{"blocks_per_level": 2, "residual_init": "none", "optimizer": "muon", "grad_clip": 5.0}
Rows from block 3 of the denoiser, named by matrix and row number. Rows with one number belong to one channel. Each number is 50 + 12 x the weight over its row's rms, rounded and kept within 0 to 99. All counts start at 0. After the name is the row's rms in percent of the matrix's.
# convs0: first 3x3 conv (model.enc.1.1.convs.0.weight, 96x96x3x3), inputs 65-69, a 3x3 kernel for each
# convs1: second 3x3 conv (model.enc.1.1.convs.1.weight, 96x96x3x3, transposed), outputs 65-69, a 3x3 kernel for each
convs0.20 100:48 51 66 57 43 67 57 55 63 34 49 48 54 60 74 59 52 57 51 41 51 49 47 39 39 36 25 56 56 60 57 58 58 45 44 35 65 44 36 43 40 39 64 39 39
convs0.21 105:68 74 62 52 53 52 33 40 32 46 50 49 55 57 52 41 46 37 46 35 33 34 38 35 51 82 64 52 56 48 55 63 47 58 49 43 47 54 47 46 51 40 48 50 48
convs0.22 098:54 61 32 56 60 42 64 54 42 40 54 52 59 50 53 65 58 41 44 31 32 63 54 44 65 46 38 43 54 44 47 56 46 42 57 39 40 44 60 50 33 58 56 30 57
convs0.23 097:33 46 32 45 35 33 60 38 44 60 53 50 37 46 54 40 54 60 49 48 52 63 76 70 69 83 69 43 51 52 35 32 39 37 59 68 55 67 62 57 69 49 57 57 55
convs0.24 109:40 61 47 47 64 56 34 39 36 52 48 54 56 58 63 42 45 48 52 53 46 57 70 66 59 72 52 57 37 46 47 27 48 41 41 51 51 47 50 52 30 47 51 75 55
convs0.25 095:50 56 47 49 41 44 68 70 52 44 48 58 39 39 39 62 48 55 44 45 44 48 54 54 47 57 60 46 48 41 36 42 37 46 42 52 57 52 63 45 40 36 56 51 44
convs0.26 112:35 41 63 29 28 52 39 32 54 51 48 50 49 44 48 37 46 59 56 52 43 69 58 22 51 67 31 51 44 48 45 46 50 48 64 51 46 54 47 66 56 53 47 63 58
convs0.27 093:49 39 39 64 61 56 78 71 70 58 49 37 58 58 55 65 61 61 49 36 51 58 47 71 60 49 52 56 52 33 60 64 49 39 47 44 54 50 50 55 53 58 42 60 46
convs0.28 107:29 50 39 47 56 53 47 44 58 34 37 42 45 38 44 46 38 51 59 51 48 63 50 47 42 49 56 44 41 52 56 43 55 43 35 43 59 45 75 64 46 54 56 47 63
convs0.29 109:39 53 55 54 61 66 47 53 53 50 51 55 54 48 55 57 49 44 38 40 36 36 49 40 37 35 31 43 37 31 39 30 24 40 30 27 47 62 69 48 50 43 62 57 51
convs0.30 117:40 34 39 41 41 51 56 46 55 44 36 35 44 51 48 42 45 51 32 48 39 50 47 58 43 47 47 50 60 56 53 56 61 54 63 59 48 28 26 56 67 54 49 59 72
convs0.31 091:43 42 40 44 47 52 42 35 45 68 56 53 70 47 52 70 53 51 54 56 47 67 63 73 32 32 48 40 37 47 38 26 40 27 23 38 56 43 62 55 45 66 86 70 72
convs0.32 092:34 60 51 50 47 44 76 61 63 57 59 39 70 72 46 40 50 39 43 51 46 63 66 71 42 46 53 59 50 46 46 39 42 52 43 44 46 66 53 46 56 61 44 40 39
convs0.33 093:56 56 46 69 66 60 55 64 56 58 41 32 57 34 28 54 29 37 61 51 43 67 60 44 36 36 25 45 37 47 37 40 48 56 59 63 26 41 36 55 71 64 49 65 45
convs0.34 107:47 46 46 52 52 28 50 68 48 55 46 45 42 50 52 40 56 50 62 79 47 55 55 48 44 47 34 53 34 53 45 34 69 44 37 67 43 46 44 56 47 51 63 58 49
convs0.35 095:64 53 55 62 61 57 42 42 45 51 50 53 43 35 40 34 41 44 47 45 68 43 44 65 54 47 52 55 62 64 48 47 62 46 53 59 58 50 44 45 65 51 45 55 51
convs0.36 093:63 55 43 38 51 67 45 58 62 62 65 54 46 47 44 48 52 49 46 51 51 44 56 52 57 56 43 56 51 49 48 49 53 49 53 58 64 52 71 39 39 46 45 51 50
convs0.37 097:30 61 70 32 40 58 57 45 70 47 56 38 40 53 44 46 62 49 39 31 41 37 37 32 57 36 52 59 63 53 52 53 43 51 44 43 63 52 54 41 64 62 68 59 54
convs0.38 084:38 52 46 17 52 76 27 54 84 45 51 53 44 59 42 37 60 40 51 35 58 55 35 41 48 40 45 17 49 42 31 39 48 34 43 50 48 46 63 45 62 55 50 58 63
convs0.39 108:38 33 34 50 47 29 56 57 43 64 67 59 64 63 68 69 64 56 43 43 48 68 73 79 52 38 38 61 56 50 54 53 53 53 51 45 31 60 84 44 88 81 56 95 94
convs0.40 109:33 41 38 26 20 30 35 38 30 37 46 49 48 47 51 41 54 46 50 64 49 53 81 66 46 70 55 62 56 56 53 58 56 52 62 55 58 57 60 42 39 70 53 24 51
convs0.41 084:52 72 74 45 70 66 48 63 51 54 47 64 64 50 72 71 37 67 56 68 68 54 55 51 57 59 42 61 41 37 68 47 49 74 49 49 39 54 71 46 62 52 54 63 61
convs0.42 094:54 49 45 50 42 47 50 50 48 61 63 73 77 89 73 79 79 75 47 39 70 36 34 52 45 44 51 50 54 49 51 46 50 42 50 51 99 74 65 77 44 65 92 76 84
convs0.43 111:54 56 40 63 46 48 66 54 42 51 52 60 31 57 82 47 49 48 44 52 44 68 65 31 62 54 48 40 46 57 41 52 72 43 49 55 42 48 37 00 33 99 51 49 43
convs0.44 100:49 50 44 40 38 47 35 29 30 79 66 58 64 75 70 57 63 72 61 43 53 42 33 46 75 49 67 40 42 41 32 57 51 42 59 65 42 41 40 65 79 69 17 41 21
convs0.45 119:26 28 26 32 35 30 50 53 43 53 47 44 49 46 42 48 47 40 57 66 65 78 89 82 58 77 71 75 66 62 62 59 56 51 56 50 73 58 52 52 49 31 67 41 32
convs0.46 074:43 39 43 50 31 39 63 44 39 45 43 47 47 38 50 54 55 50 61 70 49 49 79 66 40 52 56 53 39 38 60 50 38 51 44 39 61 45 50 49 00 31 68 48 66
convs0.47 101:62 61 51 68 49 49 57 37 52 29 60 34 45 88 54 47 83 51 49 71 68 51 26 72 36 17 56 34 33 29 53 49 45 49 50 41 43 45 55 53 80 45 62 68 59
convs0.48 110:34 38 43 31 54 55 43 52 44 57 38 47 46 47 59 46 60 56 55 56 50 58 82 59 64 67 33 63 61 47 47 37 38 42 54 59 62 48 57 62 21 45 60 54 67
convs0.49 099:45 58 50 51 45 39 47 45 47 42 48 32 32 48 43 40 54 49 49 43 55 49 45 51 52 51 50 39 40 35 42 33 38 56 45 50 35 35 28 78 79 75 57 37 43
convs0.50 098:48 37 48 52 33 42 41 39 43 39 62 78 48 59 53 50 47 46 45 57 46 48 60 48 52 63 64 55 51 62 29 45 62 38 56 67 70 68 74 59 48 50 61 40 31
convs0.51 096:40 43 42 66 53 59 44 43 53 39 35 37 50 50 55 49 50 56 64 73 47 45 36 50 48 36 42 60 45 50 54 42 48 43 41 61 43 07 42 73 57 64 49 88 51
convs0.52 098:58 51 43 67 59 67 60 52 60 47 27 44 43 39 41 36 40 42 47 40 23 59 47 43 42 47 33 48 44 49 54 60 58 45 45 52 51 42 68 39 37 53 41 58 46
convs0.53 091:51 56 38 43 42 50 35 34 31 57 60 50 63 54 56 37 48 45 61 49 43 57 58 57 46 38 39 57 49 32 38 30 32 42 34 40 50 51 35 38 51 15 66 70 46
convs0.54 104:55 62 58 54 58 74 51 74 74 58 47 42 38 43 53 38 35 44 52 56 48 42 51 32 48 49 32 61 59 49 57 64 55 44 60 46 45 49 43 39 57 41 46 53 42
convs0.55 100:44 32 63 46 44 64 56 54 70 52 60 49 49 52 50 39 43 54 67 68 61 65 54 46 63 45 64 47 50 48 34 38 41 51 52 62 34 46 59 49 61 51 43 44 45
convs0.56 101:59 50 51 63 50 29 47 39 35 54 58 46 57 37 41 57 56 55 44 39 47 34 41 74 49 54 65 44 59 44 62 62 44 45 53 55 45 46 57 74 49 45 43 46 55
convs0.57 104:63 61 52 44 48 44 52 46 43 73 60 51 57 55 55 44 49 46 39 55 64 49 61 55 50 54 49 59 33 43 60 32 49 48 35 62 56 65 59 40 54 65 17 49 53
convs0.58 098:45 65 59 43 65 64 36 61 51 47 45 49 53 52 47 63 47 43 36 55 49 46 41 51 53 55 56 58 51 37 59 49 40 67 44 33 56 43 46 51 48 53 48 47 44
convs0.59 107:27 45 59 31 54 59 64 66 62 51 61 61 41 51 47 48 44 39 69 49 62 56 41 43 53 27 33 60 59 50 34 35 32 49 43 44 32 53 44 46 62 36 37 53 55
convs0.60 103:46 64 55 33 67 63 31 54 56 49 41 42 52 49 42 56 49 52 55 46 60 67 53 59 46 41 42 55 59 48 51 51 50 49 56 55 55 50 55 57 41 28 49 54 52
convs0.61 096:61 80 61 37 57 43 46 41 53 60 54 71 48 27 44 62 41 40 62 73 61 52 43 40 49 40 38 74 40 59 63 44 54 69 67 63 46 44 68 48 44 60 55 59 52
convs0.62 103:60 61 52 50 62 51 42 46 46 45 38 47 45 49 50 65 85 66 64 70 62 52 52 46 54 42 47 50 32 41 38 38 46 50 68 68 45 15 42 55 41 55 65 84 57
convs0.63 089:60 60 55 51 61 59 37 43 52 39 41 45 55 42 42 57 46 44 46 47 65 31 38 54 34 25 43 41 41 51 59 45 52 55 48 48 42 47 48 45 35 40 47 35 59
convs0.64 097:68 64 63 69 73 39 34 47 32 63 56 71 53 45 50 50 43 49 50 58 45 41 37 53 51 48 54 36 29 42 35 39 43 47 36 43 42 48 49 47 44 42 37 32 50
convs0.65 096:51 40 29 65 37 32 63 64 56 39 43 59 42 35 58 38 43 58 55 56 46 58 73 54 52 63 51 42 41 48 37 40 35 30 47 44 67 41 70 61 46 57 48 46 59
convs0.66 094:49 75 69 53 67 58 46 61 69 52 43 57 46 44 68 49 47 58 56 43 52 56 34 49 31 42 41 63 38 56 55 35 55 68 45 67 41 57 47 22 47 51 41 34 38
convs0.67 105:62 52 44 41 48 56 42 47 67 38 44 50 45 44 60 43 41 46 56 38 37 39 42 52 48 38 42 44 43 55 34 44 53 47 44 51 44 48 57 64 57 30 52 55 49
convs0.68 110:45 28 40 70 50 58 51 56 66 44 51 38 50 62 52 62 49 42 41 55 43 37 42 30 49 42 32 38 35 42 44 40 49 42 35 45 53 70 53 47 57 43 60 54 40
convs0.69 099:26 37 39 50 68 52 44 74 71 46 49 44 51 44 56 49 49 43 46 42 51 61 58 52 44 33 53 57 51 58 55 58 49 57 52 42 70 67 50 52 49 45 59 50 27
convs0.70 087:40 47 39 51 52 29 45 49 30 57 58 62 46 55 44 41 46 48 40 52 50 36 47 59 35 40 49 50 16 23 65 27 29 61 37 34 52 52 38 58 58 34 39 47 46
convs0.71 097:60 65 55 58 72 51 48 49 43 42 50 44 53 55 52 46 45 39 54 54 41 57 51 52 51 52 59 74 48 64 57 19 52 45 35 47 43 66 53 36 53 64 51 72 65
convs0.72 106:40 34 31 29 25 31 35 30 28 62 63 59 75 68 59 42 30 31 57 49 42 53 36 35 50 54 47 53 45 43 54 49 50 57 47 46 54 81 62 78 99 76 25 00 00
convs0.73 096:52 58 56 47 36 53 38 34 32 51 57 78 52 72 86 45 54 50 49 47 61 54 50 54 42 45 57 52 49 46 43 29 29 54 55 36 82 60 58 71 82 86 72 86 59
convs0.74 105:33 38 51 27 35 49 25 29 44 51 49 51 55 46 41 59 50 49 45 31 51 33 31 49 37 46 46 47 54 43 50 50 37 52 61 44 65 74 40 81 78 00 47 66 40
convs0.75 088:54 57 66 39 39 55 27 30 47 39 44 48 47 56 48 36 44 56 51 46 51 42 43 39 48 40 41 53 52 57 59 58 56 39 50 58 19 29 39 58 80 81 99 99 99
convs0.76 109:33 40 39 46 54 54 35 45 44 45 50 66 51 54 55 54 57 37 64 58 55 56 53 35 42 27 31 30 43 47 37 48 52 42 37 37 22 00 00 58 49 38 97 99 78
convs0.77 123:36 34 38 41 37 37 54 59 52 45 50 49 52 62 68 40 48 53 53 49 48 49 54 57 58 71 59 46 47 53 54 46 48 38 38 42 92 99 99 88 99 99 18 48 79
convs0.78 087:37 37 33 27 29 31 29 25 20 42 52 49 63 61 73 60 64 64 41 50 56 50 50 40 64 50 37 47 35 46 50 47 53 68 59 52 56 48 73 79 73 57 70 87 71
convs0.79 087:37 33 31 39 41 40 42 30 38 49 48 57 56 51 46 73 52 63 40 41 62 33 32 45 50 44 34 52 39 44 43 27 30 49 42 35 27 17 21 16 29 37 46 63 59
convs0.80 072:38 44 43 43 58 55 77 49 80 27 63 51 61 86 60 42 62 55 61 66 60 59 53 64 56 65 80 44 56 53 55 57 65 38 39 42 21 37 19 50 99 48 12 61 19
convs0.81 113:41 39 37 46 41 42 53 45 54 54 56 54 45 41 49 51 52 61 25 24 23 50 55 48 36 39 38 44 53 45 49 56 47 47 47 46 99 93 96 26 00 00 93 54 60
convs0.82 112:53 46 56 53 40 33 53 41 43 59 56 70 52 38 61 45 40 61 48 59 60 44 60 54 42 48 45 52 48 54 54 46 61 50 46 59 99 91 99 99 99 99 96 80 99
convs0.83 089:36 46 46 33 49 53 33 53 45 55 49 53 72 68 51 44 40 37 65 42 47 77 60 60 66 35 57 41 53 56 40 42 53 40 43 58 40 33 48 55 59 36 52 45 46
convs0.84 107:35 24 33 48 65 53 54 69 64 55 62 52 43 48 54 50 61 59 51 57 57 63 70 59 52 55 47 58 58 45 43 40 42 41 36 44 51 64 59 41 59 58 53 42 56
convs0.85 112:41 44 49 46 47 52 45 47 56 51 47 40 43 50 42 42 35 28 53 60 55 55 59 59 34 45 54 38 37 39 48 43 51 49 47 44 48 40 44 38 48 38 42 41 40
convs0.86 100:48 46 46 49 58 60 54 60 60 57 43 39 47 45 51 55 41 62 46 73 51 68 86 69 57 70 49 38 48 36 47 30 28 49 27 38 47 49 52 63 52 77 55 61 59
convs0.87 102:62 37 65 53 42 60 42 27 36 44 57 60 30 49 55 41 53 56 62 47 45 63 49 41 63 60 53 47 55 62 39 41 48 39 50 58 32 69 59 00 85 84 54 70 43
convs0.88 095:52 65 55 41 41 30 51 26 27 53 45 64 47 36 45 52 49 49 48 43 46 52 42 38 54 42 46 43 47 39 65 52 59 61 56 60 65 55 60 31 43 53 33 37 35
convs0.89 102:58 46 42 52 31 44 54 35 24 48 58 55 49 48 58 46 59 49 66 71 66 53 40 40 55 54 59 57 56 59 60 37 44 49 37 59 59 42 29 63 40 28 67 60 49
convs0.90 098:65 43 51 55 43 56 45 36 30 54 58 48 54 48 47 60 56 48 60 34 37 53 30 50 45 33 46 40 37 40 39 38 49 43 61 48 62 49 46 65 50 54 67 65 50
convs0.91 090:31 38 51 40 38 38 39 36 45 42 40 40 41 32 30 56 51 44 56 55 51 49 36 36 47 24 38 50 57 65 39 54 55 55 48 49 46 39 44 56 51 46 61 49 45
convs1.20 085:36 41 69 42 53 74 41 56 74 40 26 46 49 27 34 55 41 30 37 46 38 57 62 37 42 60 35 51 34 49 52 40 51 59 42 49 59 46 45 50 69 45 54 63 52
convs1.21 090:35 54 57 42 58 44 36 56 59 31 32 41 34 24 34 44 51 53 43 46 48 35 31 43 49 65 60 42 29 35 38 30 41 44 45 58 53 55 54 55 67 65 58 63 60
convs1.22 130:57 51 55 56 51 62 61 51 58 59 40 63 37 35 65 43 55 73 55 56 68 60 52 70 58 57 62 73 39 32 56 51 38 47 43 52 47 52 42 59 45 54 40 50 44
convs1.23 087:39 55 55 42 38 42 38 41 44 26 39 45 31 36 44 24 39 43 35 48 37 43 44 41 45 51 45 49 38 47 53 34 46 45 44 54 53 55 54 42 48 47 59 44 42
convs1.24 135:51 45 59 21 00 50 24 23 61 44 41 48 54 54 60 51 61 63 47 68 47 37 20 35 60 55 50 57 45 49 48 43 50 48 49 67 55 41 48 55 39 43 45 48 44
convs1.25 111:62 47 57 45 33 43 54 53 48 41 49 53 47 49 45 44 38 18 34 27 25 43 44 41 48 45 45 14 24 39 34 31 42 49 54 61 59 44 37 51 52 48 51 46 52
convs1.26 146:28 39 58 38 33 73 47 41 61 64 64 66 67 71 53 59 63 42 47 42 70 70 38 58 76 44 65 43 47 54 38 21 48 49 37 54 47 51 48 49 71 49 54 66 59
convs1.27 111:27 42 53 37 60 58 39 56 65 21 25 13 54 61 47 54 62 40 40 52 48 49 69 55 52 58 53 45 48 53 63 46 42 60 76 51 59 53 66 38 46 54 43 37 48
convs1.28 085:68 56 66 48 52 49 58 51 62 44 44 64 55 55 43 39 38 32 35 65 52 68 83 66 62 68 53 54 48 66 55 44 71 64 64 92 43 42 47 35 38 29 19 25 31
convs1.29 108:53 51 48 50 51 41 54 64 56 34 69 61 34 48 65 54 52 60 35 34 52 78 52 42 50 49 31 41 51 38 34 47 65 39 46 50 22 41 67 33 36 55 48 41 46
convs1.30 064:47 45 29 63 54 41 55 61 39 46 45 41 28 36 29 34 32 34 47 52 44 34 38 34 35 29 38 59 48 50 61 57 54 78 75 69 54 56 43 51 57 34 40 47 60
convs1.31 109:46 49 72 41 43 79 47 56 76 39 45 42 61 63 43 45 52 35 53 52 45 65 65 57 70 69 72 53 36 28 49 47 50 37 51 44 40 45 34 51 45 46 45 41 45
convs1.32 101:55 38 24 55 35 30 49 63 35 43 37 41 80 63 54 64 39 54 61 44 63 55 40 48 50 48 50 38 57 50 32 58 67 53 60 65 55 45 64 56 47 57 47 38 54
convs1.33 095:46 52 61 32 41 41 31 36 48 54 57 63 69 56 49 53 51 44 49 57 55 63 71 73 64 66 58 37 36 42 28 32 36 44 39 51 33 32 37 49 48 45 58 57 64
convs1.34 116:57 33 41 47 44 45 47 43 49 31 31 49 41 38 59 58 68 62 60 84 58 59 83 64 34 64 47 47 56 46 41 35 38 51 37 46 60 46 55 53 48 66 54 58 66
convs1.35 100:57 50 69 46 35 47 41 37 41 62 56 49 37 21 34 38 28 43 41 32 38 51 61 57 19 40 38 61 51 51 45 35 42 62 61 43 41 59 49 51 46 54 49 46 57
convs1.36 112:44 52 50 46 48 51 48 48 47 39 25 38 54 62 66 50 45 43 52 48 59 63 44 38 46 46 47 28 40 47 58 61 72 54 56 46 45 45 51 39 49 43 45 62 57
convs1.37 077:36 40 36 43 51 59 46 50 42 52 66 56 52 54 34 58 52 23 30 21 39 32 27 49 64 60 57 69 44 46 49 39 45 70 42 52 36 38 33 34 38 23 35 56 44
convs1.38 084:43 52 56 49 51 60 34 45 61 53 55 54 60 51 66 37 40 62 45 37 48 44 46 43 53 58 63 50 60 52 56 60 64 61 66 71 55 58 75 25 47 62 25 51 69
convs1.39 063:41 30 43 34 45 42 28 64 60 62 70 48 67 62 56 53 48 35 55 52 61 61 56 67 52 75 72 42 48 56 52 40 60 46 40 46 56 48 63 53 58 57 52 55 51
convs1.40 080:42 61 52 47 67 59 36 53 53 53 46 67 55 42 58 62 57 63 44 48 57 38 53 47 50 55 54 44 41 45 51 39 40 53 43 33 57 52 43 62 51 37 64 50 34
convs1.41 068:57 60 48 46 45 49 30 44 29 56 49 51 66 49 55 69 38 69 62 63 67 68 60 59 78 61 58 48 46 58 60 60 60 61 53 44 57 46 50 51 40 42 39 35 48
convs1.42 076:45 58 52 52 44 48 43 50 48 59 63 51 64 56 59 62 74 46 35 29 45 39 37 44 58 61 61 54 41 42 49 45 35 27 30 39 66 53 39 67 66 49 60 58 51
convs1.43 169:66 58 42 69 42 53 38 47 57 38 47 54 37 61 62 44 50 61 42 52 45 45 66 46 50 65 59 43 52 58 32 61 66 50 59 57 35 42 59 32 45 66 46 49 46
convs1.44 078:41 47 38 64 62 58 57 49 61 37 40 46 32 38 54 40 42 42 61 39 31 29 48 15 51 65 52 60 55 46 52 59 54 57 64 67 85 60 71 71 55 50 55 43 44
convs1.45 056:54 42 36 66 52 50 54 55 51 38 35 50 32 26 35 32 35 56 52 43 49 47 51 45 69 59 26 51 44 42 63 46 41 55 40 39 56 56 39 70 62 60 61 66 56
convs1.46 140:52 54 40 65 74 64 68 72 62 46 27 38 40 28 51 67 52 48 46 66 39 44 78 35 38 52 24 50 45 48 85 77 42 58 64 54 49 59 45 55 51 42 41 35 44
convs1.47 125:64 67 82 44 30 59 53 44 56 40 68 44 47 60 39 61 54 52 56 30 41 48 42 47 40 45 63 41 34 50 34 17 56 55 45 73 39 47 59 41 49 58 63 56 69
convs1.48 132:74 65 56 62 60 65 57 53 65 59 52 27 55 45 39 47 42 44 68 72 63 55 81 72 54 59 51 64 47 50 44 38 49 43 52 39 44 48 41 30 48 56 45 68 64
convs1.49 086:61 52 59 47 47 40 52 64 51 51 50 46 60 61 49 58 68 64 59 52 61 51 38 48 56 43 45 39 27 39 53 29 52 52 43 56 35 53 48 19 42 22 27 50 32
convs1.50 075:53 44 55 57 54 45 58 58 66 47 53 66 56 50 71 50 54 48 50 33 35 51 48 29 43 45 39 55 50 75 82 73 80 60 46 60 50 66 68 54 55 46 45 52 44
convs1.51 136:39 35 36 56 55 61 62 72 74 62 58 62 34 40 31 36 33 37 59 52 61 39 23 36 37 28 51 51 56 68 54 62 62 43 47 60 61 60 50 58 54 59 60 49 57
convs1.52 063:55 46 62 43 44 59 36 38 57 38 27 41 58 47 50 42 49 43 48 46 32 63 57 43 45 37 33 46 45 50 52 27 61 48 38 54 31 48 40 41 54 32 43 60 43
convs1.53 104:51 49 62 73 42 59 69 55 48 50 52 48 57 61 53 60 52 56 46 32 50 60 46 54 35 37 45 44 45 43 55 47 42 43 48 27 70 70 65 64 62 45 69 57 47
convs1.54 122:14 35 30 29 50 47 25 39 43 48 30 47 64 51 37 80 58 28 53 61 66 44 50 61 31 49 56 50 57 61 43 48 52 41 63 54 58 40 40 44 51 50 54 55 44
convs1.55 115:46 65 60 47 51 41 66 51 42 90 74 67 73 43 51 72 49 73 56 43 66 37 43 53 43 48 58 43 65 49 51 59 41 57 48 45 47 44 49 55 46 62 45 53 67
convs1.56 125:47 38 45 47 47 28 57 52 34 61 64 51 46 51 53 52 52 70 62 50 45 59 48 61 58 66 73 53 50 46 34 36 60 37 60 59 47 50 49 41 49 41 45 53 44
convs1.57 056:29 50 40 48 37 37 42 39 27 33 29 51 37 29 39 53 39 42 45 37 56 39 39 49 48 40 31 41 41 55 53 46 55 45 34 55 40 63 88 41 51 57 44 39 33
convs1.58 113:55 61 46 62 55 47 60 56 44 59 55 69 75 45 69 61 24 61 42 66 66 68 68 73 65 61 69 67 61 47 70 69 53 72 66 42 49 56 55 51 59 56 35 56 58
convs1.59 091:29 44 47 51 70 66 47 37 48 53 47 39 42 37 48 48 36 37 62 53 53 48 46 54 51 44 64 58 57 55 53 59 53 37 44 58 56 55 59 67 77 71 62 52 57
convs1.60 114:49 61 60 39 31 57 45 45 54 66 54 43 63 39 42 46 53 55 44 47 54 39 39 43 38 57 45 59 62 38 34 60 46 37 52 53 42 48 49 46 55 46 38 33 42
convs1.61 070:60 66 54 48 42 33 56 56 29 47 50 54 32 29 34 36 51 44 50 36 47 38 45 41 60 54 55 45 44 39 37 24 18 43 24 43 47 53 47 52 74 57 53 53 63
convs1.62 141:52 39 58 51 35 59 48 26 66 59 44 36 42 40 20 51 55 52 41 71 61 42 50 44 46 43 43 53 44 43 63 68 47 48 44 57 41 27 46 39 24 37 83 64 67
convs1.63 065:54 46 57 34 29 38 41 41 39 47 35 27 37 31 40 59 41 58 46 45 34 44 45 49 27 34 30 48 45 43 62 64 61 58 60 51 46 54 44 47 65 59 45 58 53
convs1.64 101:72 52 48 46 48 37 42 38 38 55 51 67 45 32 37 48 31 42 56 52 64 57 58 68 58 69 78 51 64 47 45 60 59 34 72 48 24 34 43 57 53 52 58 45 54
convs1.65 098:53 47 43 64 41 51 64 83 52 40 54 56 36 54 45 51 51 40 51 53 71 47 60 68 62 61 75 74 67 72 39 24 50 61 60 66 68 74 66 55 71 82 39 60 58
convs1.66 076:66 61 83 52 60 71 36 52 76 29 45 35 47 58 35 36 67 49 54 57 60 52 49 40 41 47 48 56 47 74 44 35 69 52 38 40 51 56 70 48 59 69 56 61 69
convs1.67 137:72 59 44 67 54 39 63 59 50 64 58 46 54 56 62 52 50 64 59 51 71 69 54 79 54 45 65 41 52 60 44 47 50 62 69 55 52 50 43 42 40 38 50 56 45
convs1.68 121:43 53 54 25 35 54 39 32 61 50 65 62 44 58 42 50 56 53 55 38 41 48 28 39 51 25 32 41 37 30 45 55 60 28 17 49 47 29 53 56 38 49 40 37 43
convs1.69 124:52 33 56 34 41 69 73 81 43 53 37 49 71 33 39 51 58 55 56 50 44 70 65 41 59 42 45 61 51 56 28 70 70 36 69 55 54 55 37 69 67 54 36 51 45
convs1.70 054:50 54 40 57 49 50 39 49 57 45 47 45 50 56 52 53 48 58 43 52 42 46 53 63 27 52 52 50 51 27 50 50 33 58 60 46 70 72 69 79 74 60 53 52 74
convs1.71 125:64 41 65 57 46 62 39 51 56 52 49 69 64 66 55 56 58 63 40 37 39 71 52 52 50 46 33 42 58 57 45 29 71 57 44 75 70 37 38 60 47 53 56 51 55
convs1.72 090:59 70 47 54 59 50 61 54 66 37 46 50 22 59 50 20 51 45 44 43 42 37 38 45 41 48 42 84 83 77 53 43 44 43 29 35 51 58 57 63 68 58 44 43 45
convs1.73 084:48 56 46 54 52 63 39 26 57 20 54 52 41 63 47 37 50 43 53 46 66 36 58 55 32 43 52 38 40 41 34 25 40 53 33 35 46 39 58 47 39 47 41 27 36
convs1.74 125:50 64 71 68 41 47 76 51 63 67 66 63 53 67 64 49 57 62 58 52 43 70 53 34 58 56 41 38 37 48 34 37 38 46 54 32 44 64 62 31 52 45 51 60 54
convs1.75 039:67 68 78 64 62 61 52 64 52 56 49 51 64 54 42 53 38 46 40 22 39 41 48 54 52 56 47 49 53 22 40 49 53 65 65 53 34 36 36 30 25 30 55 55 55
convs1.76 068:43 40 57 45 41 46 43 42 46 46 50 56 56 40 56 46 32 49 72 53 43 56 64 60 64 74 51 46 47 43 59 60 52 77 84 73 61 78 67 50 64 58 49 62 74
convs1.77 049:54 43 44 62 57 64 68 47 47 33 47 34 60 65 52 47 57 43 73 41 48 65 39 54 54 56 71 43 55 59 42 28 49 46 41 49 39 31 55 37 53 49 41 45 36
convs1.78 095:44 38 45 45 47 37 40 42 51 60 74 79 58 57 60 53 52 53 45 47 46 52 37 48 73 67 56 21 11 21 37 28 32 22 28 24 56 65 51 75 60 53 60 44 54
convs1.79 046:61 60 69 40 50 54 51 58 46 24 46 37 37 31 37 70 67 62 62 39 50 68 58 55 50 46 56 35 49 50 56 61 54 78 62 63 32 35 46 51 55 46 76 74 82
convs1.80 135:43 41 53 63 50 46 52 29 50 56 73 62 43 60 67 56 57 60 31 32 30 35 53 51 38 58 49 44 48 70 37 31 49 49 44 63 62 65 65 57 43 52 71 59 56
convs1.81 059:48 66 51 58 67 61 42 55 58 31 43 38 37 48 30 15 45 25 74 69 62 74 71 51 55 59 69 72 59 58 65 54 58 59 40 51 58 64 31 60 64 43 26 41 38
convs1.82 066:46 55 43 56 46 46 46 42 45 34 41 58 50 59 67 61 50 63 48 46 57 42 52 52 44 58 56 59 29 57 50 28 46 49 32 56 68 52 84 46 37 60 39 50 71
convs1.83 110:40 39 52 44 38 37 55 44 61 62 49 40 71 58 44 58 48 47 36 35 49 42 40 50 55 57 58 72 63 74 58 70 53 59 68 50 39 58 58 45 55 63 37 47 69
convs1.84 129:17 35 26 63 96 66 56 51 49 63 64 67 44 21 52 39 42 47 44 46 52 55 41 42 55 58 55 46 30 69 41 44 56 53 59 56 38 42 39 48 53 53 40 44 42
convs1.85 051:55 49 48 44 45 52 42 56 58 63 68 64 75 69 70 77 71 75 60 56 57 72 57 53 64 59 46 61 64 43 55 50 42 52 50 37 28 21 43 49 41 39 30 30 45
convs1.86 081:35 43 45 33 29 24 56 56 41 47 37 39 44 14 42 45 41 37 37 36 41 27 55 44 53 73 63 55 53 41 47 45 42 47 31 25 48 32 32 65 56 43 76 71 69
convs1.87 139:64 52 33 47 55 51 46 64 61 48 38 44 59 30 41 52 35 47 45 40 62 50 50 67 43 31 63 58 76 51 58 69 50 56 51 60 64 64 55 64 60 57 73 35 59
convs1.88 080:30 36 41 22 26 53 53 58 61 51 49 58 44 59 41 55 63 49 35 46 38 41 42 35 19 30 37 53 60 44 31 36 45 58 55 60 51 47 47 55 57 45 68 78 72
convs1.89 096:57 48 56 47 53 46 38 53 52 45 40 33 33 58 49 27 48 38 57 63 50 44 52 52 51 46 42 55 60 72 40 49 61 57 56 81 56 58 53 66 68 68 59 59 47
convs1.90 128:53 59 57 35 55 56 42 54 51 41 48 62 44 37 60 50 55 36 59 52 50 71 66 50 67 45 54 77 45 51 53 20 48 55 29 69 57 50 40 60 40 35 58 53 39
convs1.91 053:57 37 36 60 36 43 50 55 52 38 54 37 35 52 61 48 56 54 43 37 52 44 49 52 46 56 54 57 47 47 34 31 55 63 33 62 61 54 50 74 57 58 67 66 39